config = dict(
    model='image classifier',
    crop_scale_min=0.5,
    layer_scale_init=0.01,
    expert_mlp_ratio=0.25,
    width=192,
    max_steps=8000,
    final_lr_fraction=0,
)
Rows from block 2 of a small image classifier, named by matrix and row number. Rows with one number belong to one neuron. Each number is 128 + 24 x the weight over its row's rms, rounded and kept within 0 to 255. All counts start at 0.
After each neuron's rows are labels from the 100 images, of 14976, where the neuron reaches its highest value: "strongest on" is what is common among them; "colour at peak" is the nearest of a few named colours to the mean colour under the peak. Only what is clearly more common there than usual is listed. The data: photos of arthropod specimens (BIOSCAN-5M).
# fc1: MLP up (model.blocks.2.mlp.fc1.weight, 768x192), inputs 0-95
# fc2: MLP down (model.blocks.2.mlp.fc2.weight, 192x768, transposed), outputs 0-95

fc1.536 [167 124 102 121 138 147 116  91 108 108 125 119 100 141 132 145 136 122  94 149 118 141 114 158 146 165 155 100 127 110  90 104 123  89 181 155 146 109 131 153 100 164 185 144 158 118 133 150 139 142 127 141 134  98 125 188 144 128 155  98 160 100 140 146 143 113 131 173 107 111 116 147 165 128 113 153 117  51 148 107 139 112 146 110 121 135 126 134 126 145 105 162 160 149 169 153]
fc2.536 [117 146 109  90 118 144 162 128 111 162 140 151  94 122 137 125 117 124 124  99 130 144 104 106 143 120 124 125 128 107 118 116 108 137  44 123 147 141  93  75 133 117 150 122  97 106 171 146 131 127 126 106  94 128 158 129 113 131  93 143 125 124  95 130 165  96 106 110  93 118 139 151 119  92 214 117 127 122 146 160 125  85  86 130  97 130  94 108 106 116 118 135 152 146 102 117]
strongest on: order Hemiptera
colour at peak: grey

fc1.417 [200 113 143 160 159 141 100 107 158 132  76 147 149 122 124 119 135 132 143 111 107 127 145 109 144 122 140 126 115 165 143 131 150 120 116 124 110 119 113  55 190 104 140 116 114 118 119 163 131 123 171 183 120 115 132 109 137 118 164 148 117 144 163 151 110 135 130 136 133 119 102 127 147 129 147 143 151 168 105 113 146 126  77 105 122 174 132 113 126 105 121  73 125 164 150 101]
fc2.417 [139 111 163 149 140  97 105 119 104 122  97  91 109 138 165 167 123 213 150 173  92  89 127 118 123 152 126 167 141 119 113 127 140  88 138 101 123 159 132 136 109 142 133 151 143 160  86 119 120 135 133 121 122 103 117 116 112 101 118 131 136 189 127 118 176 163 122  79 148 124 138 135 147 144 111 162 137 122 153 131 120 142 119 122 122 139 113 151 139 150 133  45 124  99 176  95]
strongest on: order Hemiptera
colour at peak: grey

fc1.233 [113  85 114  89 167 163 105 142  85 142 136 197 125 125 129 168 116 103 113 105 116  95 131 151 172  82 136 132  90 129 142  77 135 116 117 135  74 117 161 140 169  92 119 119 125 144 166 139 120  91 124 137  75 121 140 108 112 117 123 148 138 126 140 136 158 139 140 144 135 139  96 128 117 126 166 130 120 130  50 128 127 124 102 156 155  93 133 155  86 170 164 145 143 126 138 123]
fc2.233 [189 137 146 131 120  96 131 139 148 136 138 113 125 121 124 130 149 132 149 149 152 157 136 146 146 147 141 119 183  87 159 120 135 131 118 153 149  83 106 145  89 129  91 170 110  99  96 161 113 125 170 101 135  86 123 102 128 151 153 116  84  97 132 122 104 118 155 112 107 141 109 113 125 140 123 147 138  97  66 118 130 132 152  79 101 144 120 162 134 138 172 105 146 155 164 115]
strongest on: order Diptera
colour at peak: grey

fc1.90 [143 141 130 155 119  80 129 144  87 130 128 128 109 115  84 106 136 134 140  83 109 130 149  81 168 103 156 142  98  87  85 128 151 191 126 110  78  95 119 149  69 142 136 120 116 113 138 124 126 154 159 105 137 130 149 107 126 160 107 160 136 127 128 150 142 132 136 141 105 128 127 127 176 132 140 128  88 122 111  98 125 125 137 146 152 112 173 165  99  95 141 154 108  83 145 128]
fc2.90 [114 128 131 105 170 114 131 165 144 128 132 162 112  84 134 140 106  94 108 130 150  88 136 178 147 135 103 125 105 133  80 148 107 101 170 162  91 115 131 126 106 134  93 101 144 115 155 147 119 101  94 131 110 160 127 116 138 152 135 108 124 133 106 113  92 147 125 132 120 135 142 113 132  82 109 127 113 138 167 118 128 128 120 112  42 114 125 139 128 165 112 113 126 143 132 122]
strongest on: order Coleoptera
colour at peak: grey

fc1.582 [116 146 136 130 162 146 169 170 106 142 129 103 136 118 135 155 139 117  81 151 123 151 100 114 131 133 149  76  94  99  93 132 107 138 131 138 129 106  95 142 127 127  89 132 144 129 128  89 111 168 148 131 134  65 129 120 169 198 140 119 145 152 114 109 132 140 127 130 119 132 140 129 117 147 190 121  80 103 133 128 130 141 122 128  85 143  68 106 146  89 114 133 131  95 117 142]
fc2.582 [128 165 126 152 135  76 129 135 124 140 109 146 125 131 188 107 126 117 125 114 149 129 115  84 109 169 116 138 132  89 137 128 113 118 144 122 124 136 186 109  90 129 131 154 115 112 130 119 184  88 144 172 138 138  83 140  74 105 132 135 100 168 139 165 117  87 124 133 135 116 121 126  77 106 151 110 152 128 124 125 159 130 136 115 153 141 106 169 129 134 122 128  93 168 138 136]
strongest on: order Coleoptera
colour at peak: grey; brown

fc1.158 [138 112 133 125 106 145 160  72  98 136 125 132 108 134 174 133  85 120 121 104 174 104 119 123 149  93 148 109  84 151 120 130 135 139 110 154 178 153 161  70 117 136 150 134 162 128 123 129 144 162 124 111 107 144 102 108 124 113 109 130 122 118 149 129 172 142 125 134 105 163 170 130 166 123 118 104 110 120 143 133 139 129 134 119 136 139 108 169 112 119 101 162 147 130 105 141]
fc2.158 [124 127 128 158 126  97 133 137 120  97 135 117 119 143 154 125 135 152 124 147 138  86 120 111 125 124 114 124 117 121  99 127 116 135 153 124 131 128 140 146 125 132 151 108 107  89 149 146 117 114 179 121 170  98 156 113 130 140 112 126  96 133 134 131 116 130 128 140  91 126  75 167 106 168  16 135 120 138 138 104 186 130 102 137 107  97 155  59 132 159  97 121 175 113  85 125]
strongest on: order Hymenoptera
colour at peak: pink

fc1.318 [141 118 116  82 144 148 139  94 123 128 145 122 127 152 134 105 126 128 128 129 123 139  92 147 135 142 129  87 156 146 160 101 137 104 137 117 112 135 172 202 184 118 110 150  96  95  70 131 127 128 143 125 130  73 136 117  91  71 127 126 139 114 108 152 116 112 126  96 148 120  47 118 152 124 124 128 162 126 139 162 139 131 133 154 117 120  85 113 144 144 135 110 154 134 133 119]
fc2.318 [135 125 135 123 162 117 140  44  70 104 123 139 133 118 120 128 137 133 140 128  68 132 130 111 124 120 109 125  96 142 116 115  86 150 120 128 115  86 111 127 147 122 131 123 192 139 162 129 134 128 114 151 119 162  94  94 115 183 123 101  85 155 130 126 120 110 127 126 168 125 124 103  77 108 119 117 118 157 139 146 123  87 178 122 123 117  72 112 129  97 159 142 128 143 133 130]
strongest on: order Coleoptera
colour at peak: grey

fc1.227 [114 117 137  83  92 104 139 147 150 177 148 120 159  81 124 108 160 134  99 114 135 103 130 172 136 128 132 136 140 134 133 168 119 159 148 190 147 116 128 104  77 119 128 139 124 145  92 105 113 134  94 115 103 159 137  96  86 150 117 129 150 116 141 135 129 133 126 116 112 157 203  90 190 137 133 130 127 107 118 104 160 108  75 108 120 171 203  77 119 144 110 154 116 144 111 137]
fc2.227 [128 122 164 131 115 140 168  96  94  86 145 137 179 102 100 144 129 129 117 120 107 123 113 101 157 139 185 121 121 157 125 118 175 142 141 159  71 108 129 101 142  98 120 124 150 141 153 113 129 136 116 126 161 149 161 115 180 118 136 120 133  84 131 137 134  96 117 100 156 135 156 147 106 112 124 122 129 130 103 109 116 114 138 134  97 126 158  70 140 137 133 146 126  94 135 165]
strongest on: order Hemiptera; family Cicadellidae
colour at peak: grey

fc1.3 [157 126 109 138 127 147 131  63  98 145 129 116 112 121 131 110 131 121 124 130 125 140 170 137 127 135 121 123 102 145 143 141 110 155 105 104 118 101 118  96  82 124 124 110 148 146 185 151 112 117 159 143 141 163 124 135 124  91 142  99 117 144 109 124 129 127 125 115 144 150 105 141 197 144 147 141 198 124 122 129 130  79 110 114 134 130 128 141 143 171 125 103 109 148 114  82]
fc2.3 [134 120 120 122  69 125  88 144 170 119 105 114 143 109 129 148 118 156 140 133 126 126 141 114 122 114 144 127 139 141 115 126 183 132 122 130 167 133 153 136 165 150 165 125 122  88 154 108 182 124 109 108 172  91  99 120 155 123 128 144 171  87 113 126 121 138 121 179  84 123  84 132 115 114 122 108  94  72 135 151 101 167 130 178 165 128 108 130 137 141 134 158 129 119 131 168]
strongest on: order Hemiptera
colour at peak: grey

fc1.259 [121 105 175 128 135 130 103 144 123 158 157 120 141 157 158 164 126 142 124 120 136 155 101 151 153 110 124 108 115 130 129 155 117 125  83 110 121  90  99 143 121 126 134 126 135 131 151  82 112  97 124 143  96 123 144 100 166 109 197 126 134 161 114 113  81 129 160 111 132 108 105 110 130  98 132 128 151  81 111 116 140 105 162 174 133 136 123 136 132 122 101 152 169  80 120 125]
fc2.259 [155 117 142 133 131 153 151 176 136 128 126 112 150 113 108  88 117 104 139 120 142 134 129 112 121 130 131 137 152 175 107 106 108 153 139 126 118 164 128 113 137 154 171 103 119 123  80 147 112 148 120 142 163 114 117 162  80 127  48 132 110 111 134 134 106 120 107 174 138 163 112 124  58 171 152 116 128 145 131 127 103 149 157 120 129 123 126 103 132 119 106 121 133 132 137 100]
strongest on: order Diptera
colour at peak: grey

fc1.75 [100 122 130 152 140 128 103 120 159 131 130 107 119 153 125  76 123 109 119  73 169 135 138 156 125 163  99 115 117 142 146 117 143 135 106 116 119 135 160 127 139 114 138 152 120 105  98  90 114 107  99 123 194  82 149 109 105 124 109 100 124 133 139 127 161 120 103 151 137 147 112 139  84 126 107 136 162 106 143  78 124 134 110 159 150  97 135 122 159 116 134 129 139 147 115 115]
fc2.75 [151  96 132  96 109 153 149 133 101 109 125 154 121 167 140 157 107 123 125 153  78 110  90 142 104 139 120 122 149 170 114 110 112 130 115 133 131 138  79 107 119 144 146 120 170 108 132 143 139 120 139 128 109 127 164 130 137 155 148 148 129 116 134 147  92 151 149 160 167 123 177 141 115 109 143 125  89 157 102  89 129 125 132 116 112 133 128 119 125 113  95 145 137 109 146 128]
strongest on: order Diptera
colour at peak: grey

fc1.719 [161 114 105 114 144 134 134 203 134 129 153 146 115 118 128 122 133 119 144 129 131 107 123 163 149 131 114 149  93  99 117 129 114 139 161 134  79 121 110 109 129 142 125 135 142 128 146 117 130  96 118 119 131 127 149  90 133 113  98 106 138 115 152 138 108 115 107 147 152 120 102 142 126 140 176 124  61 100 141  44  59 131 130 123 145 129 103 128 142 138 111 130 118  98 151 177]
fc2.719 [ 94 122 163 151 118 100 141 148 165 129 122 157  83 151 130 120 133 166  74  98 106 146 110 115 101  89 117 123 163 143 145 127 148 156 126 130 123 145 152 152 113 130 158 147 116 130 145 131 125 130 143 118 142 175 147 157 126 134 132 194 151 126  87 134 121 124 152 189 114 103 102 171 119 125 135 118 155 127 138 131 160  97 112 130 101 136 118 143 101 119 129 152  85 146 109 145]
strongest on: order Coleoptera
colour at peak: grey

fc1.648 [176 109 126 137 143 133 147 137 121 151 152 104 144 138 128 156 150 106 141 112 128 135 164 118 141 123 126 127 129 172 112 138 120 118 139 112 113  78 108 128  66 139 122 111 162 126 113 115 127 183 114 103  91 132 155 143 131 129 147 132 153 160 164 136 103 114 138 127 148 132 167 111 133 146 132 105 120  75 123 113  71  88 141 130 102 143 180 134  89 153 135 129 125 102 143 135]
fc2.648 [136 138 146 140 113 112 110 119 133 132 144 110 106 141 189 112 126 177 120 116 166 115  98 136 146 130  77 137 128 133 120 160 143 115 121 125 114 140 168  89 139  97 110 108  72 116  95 150 152 108 132 137 136 102 120 135 168 117 118 154 128  94 105  94 152 122 130 191  96 112 138 143 164 106 158 104  69 144 116 148 191 161 124 101 105 139 129 131 155 144 156  71 144 134 122 104]
strongest on: order Hemiptera; family Cicadellidae
colour at peak: grey

fc1.759 [ 99 139 119  96 127  74 141 118 105 130 101 139 142 119 140 100 140 144 154 117 119 114 130 137 146 163 107  94 108 200  64 121 130 100 140 113 165 124 128  95 128 132 142 129 168 125 152 136  89 152 132 170 124 103 157  97 125 110 176 136 126 143 142 134 116 123 159 146 141 140 168 134 142 119  90 173 136 142 128 135  97 144 118 111 122 121 157 153 120 129 113 123 178 152 163 100]
fc2.759 [133 105 148 100 147 140 157 117  81 160 131 146 129 102 116 130 143 104 127 125 138 147 114 126  85  95 158 132 124 147 114 115 153 151  82 120 127 123  89 131 112 178 154 180 101 132 122 127 135 139 129  77 104 143 103 146 166 128 117 174  87 151 115 127 146 137 117 129 125 121 153 108 154 121 168 136  98 131 128  86 119 115 132  87 119 162  93 126 152 100 151 121 113 121 128 131]
strongest on: order Coleoptera
colour at peak: grey

fc1.614 [ 94 127 139  96 138 145 133 129 134 172 142 140 127 128 183  85 144 132 116 131 169 131 151 152 165 130 158 168 109 120 108 123 163 106 109 155 149 103 116 150 167 157 128 138 128 125 122 129 127 115 127 136 122  99 162 146 171 119 133 160 145 139 177 110 123  67 152 192 117 118 107 127  91 117 158 112 122 155 121  96 125 128  95 152 134 118 119 165 135 133 125 139 143 155 122 140]
fc2.614 [127 143  82 134 124 147 144 156 152  77 136 146 120 126  73  74 100  97 107 117 127 119 109 160 100 141  93 125 114 153 119 126 118 148 139  52 148  76 121  87 159 145 132 164 135 126 135 131 146 141  63 107 160 103 119 123 119 152 137 135 122 120 123 127 105 126 143 136 108 163 125 105 110 139 134 147 134 141  80 102 134  86  80 153 165 121 139 100 133 128 127 127 149 131 100 149]
strongest on: order Hymenoptera
colour at peak: grey

fc1.228 [116 114 114 134 115 128 134  86 142 127 117 134 129 138  89 110  66  77 176 131 170 143 100 138 121 123 122 104 109 173 137 129 103 159 128 125 135 134 132 142 233 128 129 137 156 134  77 129 125 129 111 137 113 141 105 131 155  69 126 127 138 127 151 128  94 126 174 132 128 106 177 127 235 135  97 128 145 117 130 145  97 119 113 159 121 167 129 115  98 138 117  90 170 140 130 160]
fc2.228 [124 102 147 138 150  98 133  57 123  61 110  69 168 119 126 142 133 149 146 125 174 106 128 131 125 117 130 123 146 122 140 123 131  97 104 145 140 137 148 121 116 159 112 136 125 147 165 120 124 150 181 166 133 139 162 130 138 114 131 125 155 139 133 111 137 112  86 117  98 126 116 194 138 142 120  91 103 139 131 118 182 130 123 102 166 136 127 141 144 128 153 129 155 114 211 127]
strongest on: order Hemiptera
colour at peak: grey

fc1.580 [168 142 100 129 173  93 121 133 146 150 146 125 123 163 106 117 127  84 161 158 138 135 138 136 124  81 146 130 120 116  85 138 150 139 121 124  82 158 102 105 130 170 168 110 127 158  98 158 177 103  94 121 141 108 188 163 100 204 103 115  99 114 141 166 133 129 136 132 143 118 122 119 140 118 119 126 111  92 190 127  91 117 115 139 114  96 180 148 137 140 119 111 143 152 164 112]
fc2.580 [113 150 196 166  93 146 138 173 117  84 126 140 135  97  99 113 130 183  95 121 132 122 142 129 131 150 165 141 113 130 166 150 135  74 117 168 146 135 134  93 119  94  56 161 139 109 135  96 114 119 141 135 155 122 106 117 223 144 150 129 156 115  96 129 134 126 125 140 155 124 173 117 138 135 122 138 117  75  94 136 117 106 137 146 146 134 132  73 129 126 125 138 163 108  94  68]
strongest on: order Psocodea
colour at peak: grey

fc1.534 [140  88 151 104 124 118 139 124 113 150 173  96 128 131  94 127 130 131 119 115 140 108 133 140 135 115 168  83 133 114 127  97 137 151 143  99 108 139 119 123 120 152 138 167 100 112 135 113 133  89 102 117 145 101 136 118 131 127 126 130 144 169 127 135 125 121 203 147 171  97 135 125 132 168 147 147 108 101 127 152 131  84  94 156 112 149 105 122 112 136 102 118  77  97 128 153]
fc2.534 [123 156  94 143 132 197 104 160 127 123 120 141 125 167 125 113 116 131 133 142 143 125 120 142 142  88 131 128 106 189 135 151 107 144 159 124 161 126 136 147  83 110 126 125 147  86 120 106 159 156 142 116 121 107 122 109 167 163 131 176 167  79 113 149 125 130 112 201 117 126 136  81 136 108 146  74 183 128  93 105 114 112 156 105 148 107 166 135 149 146 110 138 133 156 114 127]
strongest on: order Diptera
colour at peak: grey

fc1.119 [138 122 160 138 134 110 126 170 126 124 135 126 126 104 140 125 145 149 123 117 128 118 139 131  99 145 155 120 132 124 107  83 117 132  76 110 123 115 169 167  95 141 125 105  88 132 120 172 153 133 144  92 188 129 148 147 133 163 142 101 142 112  99 123 139 120 109 142 159 162  95 124 148 150 178 141 195 134 109  87 134  87  76 127 155 108 101 140 168 174 155 153 128 111 134 126]
fc2.119 [141 158 110 165 120 137 124 122 152 149 137 137 135 142 130 121 136 137 124 142 156 169 112 118 113 113 152 126 117 105 162 116 115 109 126 141 117 161 114 136  93 119 136 143 127 114 151 120 114 135 117 110  70 121 109 126 107 137 104  93 107 121  78 107 114 121  89 181 115 135 214 104 176 103 122 160 129 128 145 155 111 192 151 108 135 114 126 131 175 120 108 134 171 142 140 142]
strongest on: order Psocodea
colour at peak: grey

fc1.598 [104 139 148 119 133 137 133 111 132 100  85 146 128 113 132 168 131 100 104 138 141 153 145 135 138 140 146 155 151 177 147 118 134 142 120 124 145 127 138  98  70 117 131 143  94 119 166 123 139 130  94 121 147 130 155 116 127 124 124 100 130 161 151 134 167 157 146  84  87 131 163 138  67 117  72 165  40 132 104 143 124 148 139 140 115 157 149 139  89 124  95 155 125  96 136  95]
fc2.598 [145 123 118 117  99 149 125 126 148 145 118 143 141 112 138  55 110 149 133 135 144 132 146 131 144 121 133  89  97 129 115 109 118  95  95 136 113 145 146 169 124  98 151 135 132 173 104 123 119 104 141 154 137  92 129 132 135 151 136  99 145 117  97 141 112 145 116 143 175 139 154 131 131 149 124 120 181 152 112 123 141 123  81 100 104 175 136 137 174 106 158 115 139 163 149 136]
strongest on: order Diptera
colour at peak: grey

fc1.63 [118 121 142 125 132 156 132 174  91 158 150 100  84 127 126 118 128 116 115 120 122 112 135 131  99 123 124 153 133 107  16 114 116 113 157 164 144 128 134  94 120 103 157 143 123 141 102 149 130 133 125 127 131 114 137 156 147 164 126 112 147 130 112 155 113  90 179 149 137  90 105 162 125 149  97 165  77 115 124 136 136 132 189 132 105 109 165 156 149 116 113 151 137 116 123 129]
fc2.63 [119 117 168 141 160 134 112 111 121  70 146 124 152 108 138 125 152 103 111 103 111 115 126 124 142 129 132 158 164 103 123 123 108 159  97 125 161 132 127 147 110 147 123 142 151 135 143 118 118 151 117 137 111 140 123 159 110 120 147 119 105 130 121 128 166 161 167  87 126 103 141 130 132 143 130 168 130 140 138 164 166 146 187 145 152 147 111 124  91 152 168 120 124 129 143 123]
strongest on: order Hemiptera
colour at peak: grey

fc1.623 [139 116 120 134 168 140 131 156 160 127  89 107  99 154 125 131  91 145 133 104 120 113 108 151 119  90 136 132 136  59 101 154 155 134 136 110  53 127  90  91 199 131 121 128  94 128 176 151 155  73 135 139 106 140 130 159 134 169  90 128 129 114  99 123 135 124 150 145  97 139 140 167 131 126 127 121 131 107 106  96 121 112 103 125 144 144 123 123  87 159 121 147  92 115 147 124]
fc2.623 [109 138 110 145 147 132 120 120  91 182 106 107 134 105 148 114 165 123  97 153 123 127 126  80 139 168 136 132 127 105  85 165 145  95 110 150 130 130 133 144 136 130 129 130 129 152 160 143 158 126 155 115 159 172 114 200 136 135 138  87 134 131 146 167 138 148 101 118 108 134 168 141 105 162 155 182 154  81 133 117 134 107 160 122 102  86 108 140  84 129 123 135 123 178 107 139]
strongest on: order Hemiptera; order Coleoptera
colour at peak: brown; grey

fc1.364 [137  96 145 175 103  96  78 127 134  74 140 156 137 114 137 162 180 112 132 129 120 110 175 134 123 112 105 120 111 127 134 144 114 103 104 130 105 129 114 156  85 105 177 135 125 144 135 125 126 119 104 137 118 124 135  82 143 132 127 135 134 122 110  99 130 113 127 116 117 148  78 146 110 154 123 114 178 129 134 118 116  89 130 159 124 127 167 153 124  78 129 130 147 106 116 135]
fc2.364 [119 110 185 157 154 127 129 110 156 190 130  97  92 113 145  62  72 112 137 127 111 103 105 144 126 167 128 146 126 132  97 121 150 108 150 126 146 136 128 147  93 134 121 122 132  97 127 157 135 116 127 124 143 134 133 148 114 104 151 115 115 109 109 141 135 144 140 131 122 129 129  82 121 129 110 125 132 149 116 118 130 150 128 140 133 129 127 127 132 146 133 106 105 101 170  86]
strongest on: order Diptera
colour at peak: grey

fc1.679 [157 145 151 116 177 112 132 135 138 166 162 113 111  98 174 143 133  98 110 116 122 128 111 150 117 136  87 101  82  17  90 143 143 135 155 144  85  95 131 163 123 120 109 180 129 136 145 128 118 128 131 141  82 137 106 163 129 182 133 125 122 115 130 167 163 152 105 138 137 144 106 105 134 113 117 121 101 136 129 103 148 153 145  89 125 108 136 124 143 146 101 152 114 134 113 155]
fc2.679 [130 133 124 111 140 145 138 146 111 107  97 126  72 127 128 124 112 148 124 145  97 105 132 153 150 135 164 131 158 168 144 139 169 105 100 147 162 176 170 121 137 123 134 156  97 110 116 122  78 101 157 121 187 127 132 149 130 109 172 121 133 146 142 114  86 102 112 143 130 113 155 161 124 131 151 128 102 123 108 127 105 143 127 115 113 136 115 140 131 118 156 123 148 144 127 131]
strongest on: order Diptera
colour at peak: grey

fc1.112 [139 122 138 106 133 118 157  82 163 143 130  83 128 142  82 160 128 101 112 131 174 129 122 142 144 152  96 122  86 106  76 120  62 131 155 104 134 158 118 151 106 170 107 147 143 130 110 102 103 113 127 128 109 118  97 129 119  69  81 142 154 144 176 153 128 130 186 118 138 132 162 133 192 114 122 127 126  98 163 148 103  88 131 167 133 112 108 139 125 121 120 111 175 160 131 136]
fc2.112 [ 94 134 126 145 130 118 134 136 127 100 118 133 154 107  92 120 112 159 152 139 132 136 133 144 125 127  90 122 143 136  84 111 147 119 115 127 110 120 155 102 133 149 143 120 108 111 138 123 170 178 136 116 184 102 124 156 128 105 175 147 136  86 183 131 146  97 119 110 163  64 116 133 160 119 172 130 125 124 123 109 203 122 118  74 143 168 156  96 127 140 138 105 158 132 127 128]
strongest on: order Hemiptera
colour at peak: grey

fc1.70 [122 123 105 133 119 127 131 126  90 147 131 128 145 157 142 116 136 169 134 145 179 117 132 178 110 124 103  65 113 109  95 171 141 105 108 125  75 141 133 113 142 165 118 132  95 131 141 134 131  83  83 128  83 124 135 124 156 141 122 160 169 161 109 124 144 150 173  98 115 119 149 106 135 142 155 107 111 102 101 135 125 115 141 144  99 157 153 152 126 117 127  87 156 124 133 130]
fc2.70 [105 128  83 172 159 129 128 165 164 165 126 122 130 136 112 143 124 119 130 121 139 131 127 108 136  76 172 116 146 141 118  99 127 174  97 134 130 150 149 140 116 171 153 122 145 126 142 167 138 164 120 113 143  97 118 141 129 132 110  94 130 109 109 120 109  96 138 120 125 164 130 133  97 105 146 128 101 126 115 109 132 110 136 124 182 179  68 151 141 142 135 110  94 158 119 116]
strongest on: order Diptera
colour at peak: grey

fc1.23 [198 127 125 152 136  96 132 143 115 163 117 153 117  99  95 133 129 120 133 114 147 131 160 154 125 116 110 127 141 148 110 140 123 146 119 117 117 106 116 120  50 123 138 131 113  94 135 147 135 125 100 135 135 133 115 138  96 130 169 120 165 169 137 123 128 122 131  95 123 144 138 127  94 127 132 149 161 142 134 179 109 157 115 103 161 121 107 113 128 138 118  81  69 143 103 110]
fc2.23 [140 122 127 132 150  94 152 130 198 126 148 102 141 108 143 124 120 122 132 125 114 151 165 126 107 124 136 154 150 138 122 118 165 116 126 195 156 116 147 147 146 161 123 113 179 107 153  99 120 151 121 123 127 186 143 153  70 111 104 144 120 131 129 177 128  87 160 160 114 139 101 156  73 107 120 164 106 127 141  99 111 142 107 174 164 124 140 125 143 135 115 166  90 113 123  68]
strongest on: order Hemiptera
colour at peak: grey

fc1.142 [147 200 126 151 162 103 142 109 153 125 137 125 115 148 135 140 109 100 133 132 135 119 130 117 115 142 125 133  86 129 190 113 145 166 114 102 107 135  66 123 107  94  91 125 128 117 112 124 129  89 100  73 131 161 119 157 110 153 134 129 117 148 111 101 151 131 173 182 129 140  85 128  96 126 185 159 129 120 115 118 134  86 178 151 118  94 122 131 123 105 137 105  96 170 136 125]
fc2.142 [141 165 151 130 125 104 144 143 102 139 118 119 175 130 120  98 120 161 148 158 149 109 135 140 137 101 127 125 115 106 111 153  91 168 110 191 124 127 121 169  68 166  88 142 137 129 134 103 104 156 149 126  88 134 166 143 146 122 145 115 104 129 136 128  91 124 157  61 101 130  81 124 121 140  94 124 108 127 128  94 118 155  99 134 132 111 157 111 122 110 101 115 140 130 175 131]
strongest on: order Hymenoptera
colour at peak: grey

fc1.412 [105  90 114 164 174 117 107 112 141 126 121 129  72  92 141 146 102 150 107 134 100 149 131 100 138 145 130 164 136  94 103 113  89 166 165 146 129  64 132 135 157 105 138 114 156 148 148 110 117 123 157 153 149 142 140 137  99 162 139 112 116 108 162 136 124 108 112  85 130 124  94 127 133 146 138 107  82 144 136 129 130 134 113 120 160 138 105 176 125  86 133 175  98 129 131 109]
fc2.412 [128 135 152 143 124 125 122 129 132 120 123 103 115  88 118 144 109  85 113 137  95  73  81 169 119 109  99 105 130  62 121 115 105 127 123 109 140 131  79 132 151 107 123 159 111 119 149 116 134 110 125 172 132 120 121 130 153 109 133 117 138 146  93 117 107 187 135  91 116 124 123 165  65  99 152  80 182 139 115 135 138 155 110  91 125  63  72 156 118 144 132 137 129 137 122 153]
strongest on: order Coleoptera
colour at peak: brown; grey

fc1.151 [121 117 136 112 141 141 151 106 156 112 138 129  69 133  96 119 129 153 155 103 100 179  92 137 113  96 146 143 112 147 139 126 122 144 158 202 132 142 102 127 132  87 143  93 186 116  85 109 133  91 153 153 198 137 131 120 110 125 133  94 158 130  93 130 141 116  98 116  94 115  77 162 105 122 112 120 115 102 110 161 139 195 152 133 112 116 125 135 151 135 103 129 125 120 139 138]
fc2.151 [122 165 115 139 131 101 165 163 129 116 125 132 148 139 140 108 128 139 132 130 101 101  97 111 102 153 133 102  87 111 104 123 106  80 108 153 144 124  81 186 171  77  75 162 110 121 116 174 112 113  92 129  81 136 144 125 134 128  91 117 120 152 102 120 105 147 128 135 139 147 130 125 136 158 130 120 110 161 154 108 147 126 167 164 110 122 130 142 102 137 134 145 125 128 129 154]
strongest on: order Diptera
colour at peak: grey